From a checkpoint of a small model that answers yes/no questions on an image's attributes.
Model: 64-pixel images, encoder num experts 8, fusion encoder norm layernorm.
Training: adamw at rate 0.0013, batches of 512.
Data: trained on photos with spoken descriptions (Open Images, Localized Narratives), 101725 training examples, 36.7 epochs.
Rows from expert 3 of block 4 of the image encoder, named by matrix and row number. Rows with one number belong to one neuron. Each number is 128 + 24 x the weight over its row's rms, rounded and kept within 0 to 255. All counts start at 0. Numbers have three digits each. After the name is the row's rms in percent of the matrix's.
# gate: expert gate (encoder.blocks.4.mlp.gate, 8x128x128), inputs 0-127
# up: expert up (encoder.blocks.4.mlp.up, 8x128x128), inputs 0-127
# down: expert down (encoder.blocks.4.mlp.down, 8x128x128, transposed), outputs 0-127
gate.63 105:170151119185118146113117120146097125150109141170114112139077162120131123121117120120100154136150141097108091120113118102106108120126124126120185122143104088137118144125073120125098097148113123135110168139156133139119173110162179101118137077111122111128124092101113151130145122137162120144143079122135104117126138138100117149125149134188058144142114080090099152135154130151147133130146
gate.64 099:104121134107130122122104100146160139090127074133152152122144164096123171126093092141123166123085153162066132139136117107175149116143084129173160139110102156123173136074099146136149071146120105140155122098130141103073104168139141133165172137142114104108126110142165104109143100105109163139128103135135121134147138125163135140109114136120104118118132123134099145141136160101142126134135
gate.65 097:133129165133131151106156135163098114102146128185143140144119155148095172117122134103110119115133158124129142106112152182123160107080120122114160093138090102155155167142117151142122124119167138112119114089162126144116152114097136123086098088116121134107161110175124160134141107186132147107157081110117113156146128094124099116132077121110109100162115094123115109150142126111118132143077
gate.66 099:134138181116167106143151121125124153101118129118129148127102143161106156194131109134116138115120103142125138149113147127147096129083139131140156092129135099124135107130120110127169148150144135140140141058161079080120152129126141119098107110165149135082184136135117117119150107115140106131103129149131154170159119068150166108156163137165111100155092109126111148153127127153136133093091
gate.67 091:080123130106116130103154128171173117121115177114132130157168101145144154147146136111124113082109098089156149139178100135097113143107109130135123084124137123114144114144127103148125161119169164091127129115140120114132131107127175137130096152105143135100158128133159143108105147134137090113179164115152157150142170156155111104098085101150093121157151111123181132113114115120090092141106
gate.68 102:142132115155170112139082102128094165105112139124085117136103125133093156106166141114130126134128134174102193125135092119177118122146160155128094132153124136104110101114114117162154153127125125101136073117101152140144144137203167095157102143134153155176137131141147122097106107089131115141160118128143134134150161146088137131120117145159168122167131111129137157165121108149109136118113
gate.69 087:091129125120148088116149140135102115144150136113122174121115133083149141160109094128119136093120155141129134136147173092130122146139107141135129140119164171135108071151135131132142142093093101123133137115150123117120110117080108140061117135124129059145142132134111166132166122165110147159133129102132149127144118121126164099091142126145131097157172137180166120171119155137126166108074
gate.70 072:129137152103147112148170148132099124098164107148136091174159139107154130115161128138157127095163120170152115132125109151129138102108103121147120076126115078155128156128149094152138095177101131170164106105133087155106130141086117110086115081111143092085144118135140140128161147118140137121146101155134085135115173150117145093132112117150148123145153114108094148117159111136083115140125
gate.71 094:150131150105113119136115136123125088134123132146171109143123141130110091166133154183129161125139128139106110126129103118116109117156133157128092169130143141143093124142149156088122130133102181124166107183107103119137091150128120140114160087097103114167107137103106081097145064129121190114140133142106111138120107137166137107164145122143078129116116137171151131174088125145103134144142
gate.72 102:082089177114119091155122116174128114141108137136175164166107105061138143115118121117101156088126150151112168116152105147118118155124123142127106099165053148139099133101142115167182107095169135133152089101137117128112128111136151129166129130114148151129127149111140155128130133126138155088108112123148134188149161150111133133138138122112103118147133122136145117103156143156104116134105
gate.73 093:092108123123150140127128139109152112122133118104116192117137101104130131150144103123111180092095148132138121116105120088155078155158136105086099139129111178076127115127177159147188156134108146084134126120130127096135100130111125107147124084105111136111107108140134119148153113152087161160165134120138132158133130110144101133091095140069135146146120111146139156145145123129079138161129
gate.74 102:115170121143123139157128120135177125138120085103144144111143130130134177125119119164124126126104138148116143182149140091161193196139118117136066106126082137143154127128099169190123143085151147134126116082144127104099149140097121127130109159105146118101142126127172140136138122144075130108146114157180114145139149111124129153122100151124134105110111131118149121119139157103136139120093
gate.75 127:111089125106133117116151169103084065156123119104138106124091163105132130127098120158081120151119107153125120127120106090127157109143128133159107154098110138108150134075098142162128117135077102149121124106108112074103107150105147120115134140107113106145136145064136129138118120109118146100132097106113152120113122075136148147144183137146145166165108135125159136146092088152118157144143
gate.76 113:117075170128122099116170145112099118154171110134198106129150100123112094135086095149131129091129107166132129119105119125129178118126119146129114144084128098133139145089140105126093141123144109142128111124154104115120165115117085162120165108099091136149116166194122148129125159159156144120119152099096105102130114109131133116090099102117151159138089120121130113160130129168118112118099
gate.77 073:097146138120102112113157114118127144109146129139152178132108111102137172114110140148104163112128157156101139130118191139089113134101133140125151077139105120106099162073139162162164131169108131114147126100178085124102132163118157137131136133125136142126101057135105162140149154131169113117150135132148097163130103094159128127116105095100096151128112075110120133106129130129147126107125
gate.78 099:169109120089133135093160134135112145106161135122079104133155170140124138147137178143121157151113147076130114099141134105164173121117154126116102170137133128147132125156133101105142129115106093149184113152116150130132135162139103143087162132071105128156097061113117161127144139122165103134120128099157149143129129110139084130136176115128153109126141131129086128108107108145103145087109
gate.79 107:164161101157123086127131120123114138100156120168113156127128120120122149056129117134131125152121115106116087113127093083114139167110139145135151157135120134097173105151090144121137141089151187193119200115146129129118096133121159099080107138115109151122152111154119134128137157162134110110129107140131104131137121136124129157087094134130120136158129150121175151110109122083135161123117
gate.80 088:131122171172123090106145123132144150115140122153123125110091146058106130136100057126124124118100153166144111134156079104143124138137110137156135118136132188122143102161116116091105148106171153144152150087159172141115121130123118115167118132144137131105144129164094139115104163092122124082139102105098133135175120154109141124116144130082125134121114092124141147127143181132126136094108
gate.81 108:147110089132156094142154110156141137113103129154119137103131122140126123113106135102154147080130116139146118101116113099139140133111104120114119139130111122097154127162102130145128188083168163127174146130123129146154140157119143076122113178152099128153165137189131060084133103172150078128096135114140102154134096145116107152121124146140118118139166151131114144117100094120160157103110
gate.82 099:141119163130132130174176129109116094139122123096117130141117113163136126136154066115100155130104136148137137126136118150100123122113146165094100127123081150117173138133109154140101115117139111089104159146049144134147166109109122162092133122128135113139136151124124136081156112117100130113133137152171137114095114132164117113117133134176151143071096127162141141086094118170084112147114
gate.83 098:123120152112111120129145108105134125138194107102133084116133113185136152163134134089105133097063141108163143121148156121105145123131140135124097144129114134144153155128131135161135149140061120135140135114108097092148140146128109077070116130106172140130137153080114132083152172149122124118112110144138127144106102101083112088102126131084189143125115125122120140128138118149107124130104
gate.84 093:143102181153098118158146151129112139139168146161141153106100105147130113142119125113173143079125088117161145114113127140142137127101142121150083157171138117132168115137183108113109106117115101138118104114130089118127138142115162108165160111115142158136155121142107090146107104151104104158113124137104109139100115173177132153180117083109114121107106127153123094100102114138104165080115
gate.85 099:160097114135136134155146132184167156098091140153126097112142147114119125125133138181120160126059114105119146112138096123127149152097160134096103103133120167154112132155128095147140144101099147105134104118156158153148139104150108157150120123080154149129158076139121186086104144108147154125166111120110103123112131117083087115114129131165112134097108136157111118130100148104124121109106
gate.86 087:127165125144112115169066132097138117127113116155154154107119138130104156105157134174119159154136168121140116146133124173110104184149100100159177116130152127149105152100109128142155093139103153113165128165166142151125127107095097120132147093096097115152086093132130140134160082118153155115139118088097121139155133093084127131138159125132136155158135104117139143146114162099121124142096
gate.87 095:133091116120187121131149151139170107155159167119113157142116091146164134139120105161128116155118111137120114109133145139087125133178134167119094119169136122154129113093139090072124152128137105122135115128101166103166153129144107104107086145107142121142118151098144172101123110147132108153149180093138119092098112117156155111105199118139139148133160152119118106164103130136157114131122
gate.88 082:122139098138094137167151159143122127128131070138173136111127118160150103138109117100160087111104103118140087150122186179081079131123098093097144139137137094112088174111139100108108118123109126119083158131127118132125146114091134143105129125149102134093125188112130101116095105122109100129141144163078149113128126131123178096097102112140131130134135141140148134116149122110108135137169
gate.89 097:134167163129144127149116111108143129138111101132150090124094151161153118132102130089161143119132104173126181156095096121116117114144131113125143151118138085193113146139107153127139126133176145135109144135139092169133134144133119107132126144106120138105127126128117088129087144115106120131102113137128139160108156160099131102162134129080132151105068039148145076106132138131103136153119
gate.90 086:117183141097098146133127084143147152136100147146146117114138119138123102113140145126135148128094140138129131105056154125121129178142149154111122139117147110158118104164166151155125108135138118147096155111115191164110139143103163114158102085103102129160124136121127156110131103129145149133110096102158062132149081117158122121125129116085128097133130097099096125068150130098152122143125
gate.91 094:149139153145099130171155127125141192092126097118132108164141152121143105146131153122126096128120137102119091141156166178132140133084114130108121136124101159143130153121133102150118139121119135143083121122129143129138184066122159146100162097107147094076164116123126199161108167126107127144135142128119140133114144114135151155118061116140144095113131109118091144151120118162109098130126
gate.92 107:091124182120136127126129149171121146147113107163157135094089105088114102079130125122092162098123140143134162135125153167136128147115162121107153145139114121143094111134121074148127124107163111109052098122171132150120097103095139114142100094104113124135153135153134174150114159136138148126111092127104128124135126173114155108136126105115105125159125107103152123113144190140138085129104
gate.93 097:105129154139130145138151114143122097128142102128146168137113095134077116144132097111129124099062133137149090147133156117126157078171128129170100171107110149119170134130103131144160120144114109125109155143091100133153113137118122148152158124112133126093149155095107164135168143103161144104063131093119144101152139136109111137159156125158128145155090110136105097144127134157079107084134
gate.94 115:147145157104154117139082082101160103122109152132159106119134087146121105126166138122160117119114110103175088113148154162128105118122168128095086126144146099142146140194128090147092117139135194101137153147105138149190135122113155120162106130153148139152154144146149123106092104116118131124113114146147161105147111148103094139125087121145121135146095109120114123076118126154128119150128
gate.95 107:152123141090134156123104105144109094143152124135163126130099164182114117158104133101135105121152142157087143138085133158099094121157107175152134126153125096124106137104139133081105105146110147107121116125165113151144120131150110080128136143138130149111125139133134081110172017140148111100112143160123148128159105102171127124137156108124124129138145151134135134161132129153112135161150
gate.96 092:097082113122138107101111101134152122181120082116144141082144123139125129079091118109151180121118120169122146111110101158150098163191130124089108141147139153142109123169137114097126157105137121131139133130134111171133166144148141144169108122122116126144121195138175130112124105123127163144121118134165120117122099141076113117085103133111139139119099136164114153134151086118143102106104
gate.97 103:104129156156080131144114092130086144129120120142140169095122106135127122175164116112130137127143114189149146128192130129133112104138114124142183138119143118153098095143138135112135129147162112133085145114147090146113107086139161132144138107106127128092157104111147162153139138106081096151110122162118132146101139120119181154168101156095123136186162092163140118128105129112135146130114
up.63 108:106158115155137130134127100137110138121096122176151130141113166150131130106118123144144140144142191190131117124104126118127114105132125130162181113096096081117103113145120109157130136114125125108148156116149123128129183107117135148153107125116102114155088127168155159140163095082117114114155137095120111126155152100115139122109113148173119119120125057095145173138138133088184158129138
up.64 107:126122147164157117151123112111140141119163143120128143131113130134157162144094086132141115146146122169202174135146134151077139144147143130081161111157134120178098092146111106176092102086134127120104146095107122142132127090082141087116151135128145121120110128114125159161139148155133147147080135133084099091128120124067145113090120143102135136099146143118141124143153137102126139133103
up.65 097:092102153171139131108119115131143117094150092104145117122117111146124157127107135125159148108114170146115160080174140162152125122117126127098095159110110111134129139146098117131165154150093133092111081123107099153124122142134132138136111165103108187158109129157131153127119173151144145176111130131162092156149127137125093120109144125092131125170129118117113084103164187156123088158102
up.66 094:138139098132142137131131160113142110117102134158127095143134164071152092112135102141140093127138121132133061128137151067140141138120100112173108110091126163100129127114139116126172148145161125159159121162125121106138171114141112105106136113146182125124178158124130090099102140142119148144119121125124136170109125151140158151126121126159084133150086160168171139167130095133087155128139
up.67 095:119154155114135108131128125133146075122146126153182151108101118131102142164133085112130108108141161171132120125102145106174041170145088119147145143098107130125124135108123137136111110142118124080172121156155153130156121146134119107106141129129159118114105101124120144119143098126127134139081152095081174154162129121133111114099162127087110156134092102122161134153155117117129081147116
up.68 096:100108140102074162111132180139166121127147111105158138147171124098136119137140124106163140184093099091133104098110170155124117135118090111144124126123145150066113126128138139158176145172105128108132135126153108073142157087104098137093141143144125113125140126135103122141196099094125111150132146097131115135133094114127129120157136107138154120100144152132132088104163121130134149112160
up.69 076:153127132108137124132119105117123161145184129097095160128109128119095085173110168127097148144141138107118096138115164114108163135113146073118130100188138137101167142177144173140160130126091108149132090182098143122105122143138104125107126128144159153126126116085111176160162146140087122134153135122140131122164142101125124183115106115125162116109148157086157116129129142141125129135135
up.70 071:149155134134149087176152183131141140107097161130104102156139104141138102144166155118136099122144124150103142124112155126102154106119113121136082098171126124170122138126106106127158118111122119122145164132107122148154131130143175099076136119154166138131126169132118101123140116169128068130148139118164091174106144119137117139113098114173130079136116144121116194141089113101138127148146
up.71 097:142133100140150162139147103128161114126119145126107145124115142079138149120143152105166091130100156133115152151125110081149142145076129111133125139134070163118171114128108108130171122095088144169122138106129088111119096129142164098146146118155137138123132090112144162145139186136118117122175177150166129129146143125125122154143131088119114150164150092100131144109063106137096101130128
up.72 100:163115140136111162142130119169141104138102111141123083135135077077128129107102165156096092131146123118103152127079089152113143101114185098131159108165104130183139114125155145102154105110103173169104119114096136125167114156086141129115180142138109130126138121110116137130112096160130122112107137140145127166130160114119108109166133110101158110117128173126117092110141163147132141156140
up.73 084:138102152103077130147105161125114123167147108138101128126137082131139129155114177118134147132164146083138089116153114136136120158156135119119104098168121192104145149142179131140128120147121092127120090173099176117141088157144117147121138119128146129160081134114123138190103116143162079117128159139149125134138125126149116157124142152113145172124127161127118108155096142144078108139107
up.74 102:122127131130125179124105128110118108143131139089144112132141119116143141131164104132117109124108145134107137145135161159097109133155107174126116118055139133138101144128120197160161162139128152129118100121102131137169139149083103160100093141106115123133129151117160116084132079147068109130155096149123129121115123121179113074151139142142136122108128134128183110146117146074141160160106
up.75 130:151150150113118133124114120156111144091149119134113133159117141103126157160140142103154153151152155051134093145099090157106118155104131146075137132182138119126114083151123163080128119092153145123129114153162133151134097128133158137104138116118085143143121076136085134172168112122120098157169143126115127158153101143124100135112105126117135112121169099098113113105087154126117112136104
up.76 118:113105103089133108093146148121120082119114163090132119151133159104117116137100079161115134179141092139073137142111168134130150097130126137171125136083126129114129147126134158162166129150122105145127136115131118111086105143126104173122130130125127126153148143086127110124105136144089154125159060136128115092095134114205162140133112120087122099154092150118110124111123141102139148153134
up.77 080:106113128131136141113117118141158101112175127121172133131148109060126153158087123168074134144119140153106120160138133098133111113102099118128153122097165147111135109087105105115096144141105123098121141123134152137125143114073093139118165148127136113150136116162165099143131160069074132100122174144094130161096152143161158102124096108090170135139140105149137121135139130133137125105154
up.78 106:082131115110132134131167145126103179119164108129116152135117111163117110139123116073113147151194156105142123102085130122129112101134143137110135138154117098127136152123104169126125147127105079149131175146162114151129160163130146144102131129112106119128098116146128105148156126140106092182154116112131128153147095144172101178107132100126145061118149156090078130137163141116140136129117
up.79 104:178132169116140091117143078146140125130119152119153100148148075116111139147157147097126100124146054148169104110112127143107109116129133117088066132153130089126141099120126152106112146143156110113135095084118174147166140174112126115146112142149135138151146152166121092125103108155122120107130136122156148133130138167157103115091094131153116141135142115140122111084114085132147143137090
up.80 087:084095145156152143149158112131101112131127108144125113146107153143131134126125136149103105154144140132096116101100125165100150149138161096177165109145132092128130110104172133136133123097149102138159095122106133138117121107136101147142084075085163092146116079101088154143125107108142172131149128128113124075114149123130123102141160109138119105138134123116099139182096148187085104150114
up.81 102:086106154101107141107120162150145119108145133120136132173182188098126114167128141121104146130109156087110179100115160158122137156115146127133134086120112171122125146093146164152155122106068104135149120127098092114076110117124101147156120113127113154117119108123141100127167128110133111151166113155163113123130147102147101114157179131099113110101140108151138150172109151134102118125141
up.82 098:143150139182157124115085122087138107122119159150114138080111105123121115118153105137151133154083170121165121110151125126122116096137146147130092174115097144096192158126099118105131119147097080096094113173123110104162127128115128114195175150105122141174124131105137158138140138142146122104099144102104163114148133161137132119146130136165132166137141114153143125151090112125130139133105
up.83 103:067153114126165129137066109162132141083110100093116115132161125161124145131142130138116141131126143143073129140128106108167115159173102166136120119146167157158106103103129103109112126098105117111160129170137167099144150171170152114164120113159109137120125146112133136099152100123117133161148100110079140162127111132144115114108136125133100142121180107152119133130115178113135175132130
up.84 095:130137101146115108098101126158110107099104139132146120116161133159112090111132156137114153168136147151107129138138158111110120186191130141172172136137152124153100121129143136174137145139143089156162131126116156151116123144134106136095157131143119103156124106094118130095131128124153099141130074118112118132139140101094098116113166138084107072200123091120077131143127138113158107130112
up.85 090:129112132128172162080154142145158113116088156146082070152140140140174123158109168138098119126109125103105160099140139124118143166128130168089128092169108126185115132120115083146154145105122122119133128135118157116157144120115087149138092138099159156139146112091116133098099134145131153101171146129119100124087111119126071108102144156157119152136083136136136099139108130145126115124107
up.86 083:145141100113100114123091110140098120134106117148128118092088141122117161090101141103129131158157103092126103124110122083099114133125122102115133194115115105136117160117133087160118105150153131179147159092153136150126109159102173086125106110114119122102101112119137143114096136130107079148138123106144137086173165080098118162157149158120114165168093129113138129115137130128160147143101
up.87 097:132137172115141132093126128129166125104078133121151169141120132099098120065133104142167154125071146139163091130167135133112156134119150121110133167127118118145164150158102118131166095146156138114145146147110153122133153120066143155151165128136138148148161159162094134117113160134101134156090127090148139104140107134093116120143120115127105127140138122148086122133163138139086096091081
up.88 083:122105142109092159128124110137135159106113101094132170152105137098102132115143136135093175127152124118110122087138113107115162124140165170144136113135100154112135096131108124142159193132118134124158144110141107076178122095086105191127109147088108140182180094173117144109149129104100139148139110119157112089114121133152113135143142121105144117146119120123173125103102152131142118116147
up.89 101:073129078148131145132103121099150158115119141117105118112129115140111148142132145139112108137107168120107125124145121109135116145105121138168116110134178172174131144150185134139134084115073116165180128126135128105121085115191130096142145101143151137169090101086127121110103153120175162117143133142139103106139100146124111142140127157116126102102137163147067136138117129120114134090110
up.90 081:105168122102122122132120120121129138079159130078145101154139113101139102125127157101152184156089081125129131103118129074110100110132126127148115172118114137120125116155150140107137108100113133118119114139152120124183070094133119130126102131102144142118146134124077118104114154129132143163122126142154113098155125211152144115126152101128120092116112134174103127107103122170074139140109
up.91 088:121135102148120136127130077127120156122098150137135087161118143193171129160120137115142138147120097116124128174096157150128149145105139096069140058141160126131114127150106160081112148131167139123141118152106125160168106110115158134093139137094081125149123133143136150122122135150106158123159104140091143102074124132124113076132135125115121143144137150093147123107091120101170135132149
up.92 104:120129113097149156144116134133114120127127125131123105138103120085159096118095124122147088160151132144149112107112114089144149089117126122109134175117140108124114126110155162165113090165107156150133096133087149123114112111104144162128155142176126085149124130093114112181074084121116160124116129115147140107144161134172153168130149079137121097169138083148112144106118126081167152113147
up.93 097:147182120134125132111139128124110096133140121090116066128160145122163113106100142134141144130115143130098087098111141122155095091148105143157122119116119181120156109136104153130122095147079122164143150173103161134160174143128134154122149095156113141141131091098153128140103121148107150079114137111179124119103136089153137129147157174147117104149145161129115118122151114116156184145163
up.94 120:150132077147151146141146126123128172158136133111122100157152148130159115134116167158139132182104166100150115125115150111114145126098159148076130127124103141153136125139116151163139126109160174136092160100144160148122167087139127134068127106147114124112134063134132171145118175161131117122127110149167100130112156122112134147107089135172130115137092107126137125091130088095126104108129
up.95 113:112141097148100084095149079130139120104135140136147154093124145157099162104145144121145167091107143117134127137135147102129141156070112116106127115155125168157130119183142123149097140120147163168143118123123095121137077149130161114161159128136118120134159137145125128178117110146146164094135136133084107127150142147092122121143072132136155138164172088119132126091108143126162144094090
up.96 089:105076131102120135089120148156126099179140133115139145142122101133094149157160138132158139132121136083139163130126133123134150118168110125100102135072143141106125151117178143171138153156122104099154085150105125093103112166089095122141114151156140134140151106071110116126152155148120123137150084153137137119097100089162118141166161077125111131124149136173123123140095107126093120131135
up.97 091:091148145087141127139123107154165111147100126147211122144110155102139165127142160084124117143156137121141119101122148177106133126076120096133107151108122106183133128124151133130106089156076159077170123093147137130099098132142141136113125121140114083137131121105115104126147105126180134115099113143109109127164131135144118099103140070155137126135165138134138163126145137135115119107099
down.63 109:118079101147116116190159146164154125117080123170141124145160116142179089095139147152103135138111130139076150101123126122126143118103111125148134113147116168119144081160136092134140125123149168138113176119126090070089103141119145131141123099103143116135109153123142151120145126146142160112146098125124131112124153129127167128092090107169113099114143089164150152125112103107141109094157
down.64 105:114158149176104128136142154099110114145123135115099074117157155116117110137112158131158139160177117113082099123117120172122111145151123157107130104069118163117104131184175146120127085115121128142101146144108130124177113077159103119140146097123091138151094133123120140127130089145139143129143167114104089092131115128146103121132158104114115132115119141151121130177094087161133155122151
down.65 093:127124139146135125108153148143109173123138148134116174107125098111118121091127109096124155153127117089144129115106127089113057154122152090108084143137118071129108145165134130128075124130145133118131139114186124141100128144075173138135141146127147137131133085142148106159124122159136120114126141141167123154148143114133128083118072155125156155117085126100102167117142139157183141102122
down.66 097:126120146112138135147114127106178156095145130103114127154156124148198100147135096142124099094106142113109174174162163152091146112140127167117112111129114137091139134136117179140125179115109094104101153136083135149155167120106107134083115125120116119140120124116168141105116132121105137120175138146098151094125148106125136121125146165092115114120127149129120105122109097052143122106161
down.67 087:120124139115105105144146070126118117160127146140114131173141131125143124157095167108099123104093133145160135138117124072158149123163130116083133178168108127146139104104096120146137176109132092093137088158153108113182161147116118145096113130111118155132154143140077143090137133138135102115170119114180112130108123117092098129156112149162118107130108097108136084127118110130140080130110
down.68 096:089069179112169115116121144139136138155122124144136137110141158135124111145117139095087165160122174109108108122156122140124074116106121125136097121138121180185118110127188108103140120153111162139150126126109135169144116121153128166158095135111106150158133117145105157112097109139134165114139148149141115139143135109155092086122148127093136112128115124175103109115102169122143084088129
down.69 079:155115108135148150155133082143082100118097137146119110133169160125130160142138109134130118117136110096121073079077105142115161104124097162122091106104140104123128093120092132148154145141171142123086104108129099108153124094125109151094136115138161127100138110172155162138140087117129118078153129092149114103141116119127158140151161104175108137164119129125127174159137151127120102156149
down.70 072:126120141127125128114129178156177150111119088134126137150113148136128082120106137142103136122166126117125129157138150196083109102118117116145161093117161125111145124133152148109179164139125109100153141138113172118151139140124110100121130115140154144112167135147175113150127129140106113171102134112085101093126159097188145113122111115142170149201123110160123144151139150107101120103147
down.71 097:114134135162139114138128122138086146122099160185124091120112149103118147134143113134143101168125126169153148099138129149170123147118153125109091115069130160149152102105111134117111151109126104119154139140139191142107133137183153155149127174124116158097114103074113134118178111079133129143144104141129146122134147161086134123166117144140177120140142082135125140142115124139093147119174
down.72 101:150129102190103142125122149112141108167143138139114114107102163125172081092127137107120120163152130106131122102136140170119091122083136098157088106107153100155119162125118131102121127132127164125089188142075135109114145131134138131110170125138124164151141128119129100162127087116150092161128136161134164110114115092139125102148113182150156144097146144151121135158147143103170098125135
down.73 095:130110126160158115201157099138133092131065121124159133167153130142131118115112134152118167096160142142133120096121162140118157115099093135123122141087106142112126121140115176138179144161130165105146150120090126136116140130138100126184101115134142129131178100156151157149173104112130095122106110105131119084123160114105144128139147105187106124162118132127107110110121099116124115139164
down.74 103:166113123117157142123118164130120120146159178134089130103089171117091143135150155094094146144104156103146116161117102157129192133131157125090114114110117118143152160117128116133093161083120113145102139171180117108091167132158149111125136109086109147114148152121148111142121098121127091137172128116115126152136097101137098125152122117115150165097144107130147130083128101116107124174103
down.75 127:119119108159121167127116106122132124149128123131122114128141131127130133151123154071161097141128159122104118117146139126129107149131070152121097138128131147157119123177124115109100140115104151094173086190095095137181107132165101131173135126110082166128100125146128126085152088126167103106124176144132082108103121130109119122140176154151152152088151134116126125187108123119133122123132
down.76 119:096116134120124093080085158130105126082143113115144124103126117101096130146137082136143137147172146143154146184129142123152117118138131164144123137116166149106172151087144154168166088153105131160115144100124163134100103141126131114106118130148144082126108147099138151147105148152137144127122079139090113159170111139119193160097118141094104121136098131107117168122110115152139148130153
down.77 075:123152147091118146151145084098117150127096101141157148115088121117160178113112134128151131148102103160149159117121130147129094119113151086150166160108117123147172140164108126150090095120093120097160103132154119130145146131112137141155119100134102130172122161129145170155146104087104115126078129106128143108113131131129162135143139114097123170122133093107118090189099137133138126142194
down.78 107:148105195093170112128151147164144109131121147147125138150117132152131124148111125110094145098090155120103134148065124161094121128132110149132162126117093110130139156144112152120115099142117138085146115112120117135157140164078113130123090144130136120164117154144164116119145089141162135141126156104101141130182114121135101092122192143142128098082091103155124146132154146168124082146132
down.79 105:114129135146144144148121124110098119124112109107126147111142136158105158170131086159134077120163138149174140130115089103114127100119131138122155149086129098122091099136088133111128140123138108107089150111124109166096131115120144128119137112120138103097108123127126114138143137113145139125142116147151222137068118123070141169171145146144124136128136176096136175164107096083112152131130
down.80 082:113086110089124152169174147102112145094071114153152170157132123085105131142137102103152142136095156140088095091098097091125115142138161135133122135115102156135138109116087136110132143139141151103118125153137108141098138148163122167138147111096077114167072130123102158108150136138162149117122134149156147132098130147144128149128165107125114102124098148132109129165113128160159076124144
down.81 113:128097113091136103128109118153175109137126118134107126122120132127137151107124117126083172144090125117121125122128116140128104124140131115111109134136108129131138129144141121122108135112092163131151115107151170154166132118125113086129084150120122141154150132120142163086115128157113180176122110131163064100179126168169081131094178104114136101101118105153091086080121150142132076097141
down.82 099:127100146162171095117124111156097122109114163099137089167129134100181137121131147160107134133160102148160120107139154118162150128164149136119162131121136138165108091088145089130144124128107145111146172108096170150166125136130096085113140107161189147134111104118137107114127151143158122090139139128093147137128167151086131096123150142171105163151137096107167152131115133135129112152127
down.83 098:110142140077129108123136134158129084106139102122121127117143157147175111162148154122111145093141069125054145143102167122119132082104079159170108153110154126114119111107133140173156102118127151149113162121085158135139127153137092144126121126155137108113111177159148077100123115101128145099144131170134123133139129120108124142119138122140085125087160131107143176127146119139132116151140
down.84 097:115158176103123110074135125089134110114123128132140146105107145108121148104158118125146097134107155125150101181126141116116098114138170142097197148116127092147138138119159138070134090119106114107130128128191103129130139176144147141124133161143145163161121157140138129087133141107155132130121142113148172177140101174101125147109110156125126131156119094133176094109120111111131111099142
down.85 090:103176126151146118185136152127128142114151090155085119126133100106153104058126124151138102132181077117145138124153095142153144149114191145099170086110136108113108094101140120135113126121149124156104149156119162136113144103129135127166107127119122124076143145132119117208126141101092133135111134122116143129118138143124136158166090127108120151085117118139128117098146121115127154128141
down.86 084:119077087126116121152147162181165122114123123110131126098132092149126063122093130119138101127142145120099125105119145146152151154147152138138111151141154187098134115187136070139112145080116138130144148104141096131133133103103150136115117124123139142148130126140097113169161158127145125147117163120101117100116146139191094109135102091126097105064159128131133152131122100125114120103117
down.87 092:073075103097129146138140111098136137117122101079153078146158129118108168143139102136110091142129091132167157147142192155169149133102137127105091080111135149124123134125160105144119177126102159106116120134142160093088109137142112151106113125100136127184136119136113129140122155127126144138095087117142166136085131140125134100143111119141137102153124134135171111096120099087110109121130
down.88 085:131131136159142136175104121142124094102167151130135119163132146137117150180105130124179124158156149155132121160146120122118120121105161126135108137138169084156142113145136083133126093122138171149108138090095102125136124109082126120106173093182113139151117156092170079126153105099084115162123151103157170130113117128149126126145154104145102137122132098093138143147143083110147165127127
down.89 103:110149116133115133090168155140134108100128129111140115133133140121085128126135133106123112127171116151171123128168111130124094080087084175109143159106165163107135117138111091137140102160112115118100119104155140122113137117128107132117154180159156127137093140103077147160156163106120135167116181135115153159133111117138165120098097123114068147141152173103116179114137125105133143135116
down.90 081:135115179096128129113098117072132132121123140138132176147137132188150131140118126110080131125160150146147144185129141141091093149134126137142179143103139083140143180112104144135114133144095107149114083143155138156111136167134118092119123156134089119147117136160113091092107150157112133159113133143145146105085102115152137133087144167110102142092122131113139130173152133166132128149151
down.91 096:147096102076106143112126121112147149100133094117131137114126130164088148113143116147137147154131130147104184168127108112142127105138196115161129080135106121126136153115212141087148099140135118110139147145145158151073103180131107159098104129111139110110121161124104095147145135135114113144109112140130182133121112136120120148127136117078088106123138119165147128091103141146150133141122
down.92 106:152106099130093076168115120083144117116143109124104111139129162143155127160138126137119129158105148097091151151163164127108147156116100217119132130160160125144129136125167075127120125155098126111099131131103139110138131125135091145116118124140084126149116166096124160129166100119107116162143100139094125154129117113108164114127134124115127154081156108149108112154139187101143127101157
down.93 099:175142104116100101078087133141126144108149159094119133095125119108143132130175119121098146177145110099146115163110171126109123142116143116168097105123146091143125167082150127121157107144148140152128118097151113120083127122141115109096161134191096104094150138141145141165091125151094123138119113141093136111144104074113143115087153102119100135142108145118114140086132150094124143107129
down.94 113:086129143115163108127125123103107145116107131144130181126066127087117152105147073139133144163138096148148138140123135104126121105134160142113146127088117099096151135120112152119123108148164115152123170120131170157074133144139150088159110145153114098116130121157140137189131147120105107157136065114144169150120142143106143160146114136096172142143077114111100131112110126114153135164120
down.95 112:101112127116129146189140104172150151097155148126148079120137137118124166092118138122128121152121103128157128110160120135154151097103179120136106129104105144110114077112128091126115162103109142110144137062157124078108116114133143144172133169135141136136119123109094126150148148097126168148110108102133165141103138120125169113149096092147139119164158106094154107103152162140120160134163
down.96 094:153092082115136136133118136135109123115094130138124120096118104164143180111084122148115131114141140130125152108129158132125149149132130165183139152088140122123115146121153148108133116132114114142110108096121111173107135100116097100114080104095143094160109131138169086115170095141158152155136172124077106124138103131113152178133151129086139082184102162169134126121153128155122121144138
down.97 092:077141148118143148097160132141117153116135128147104102139107123097115095142096170110083148117147137146136111107096092113135126131108139112116136136124128127104138151143105176131125113123170090125139145162102169178113178131136097160160083149108062081146119171128120142170093150193158138123115155106147117157133153156136099126096121122119135123148147137119113158146143115151152112131142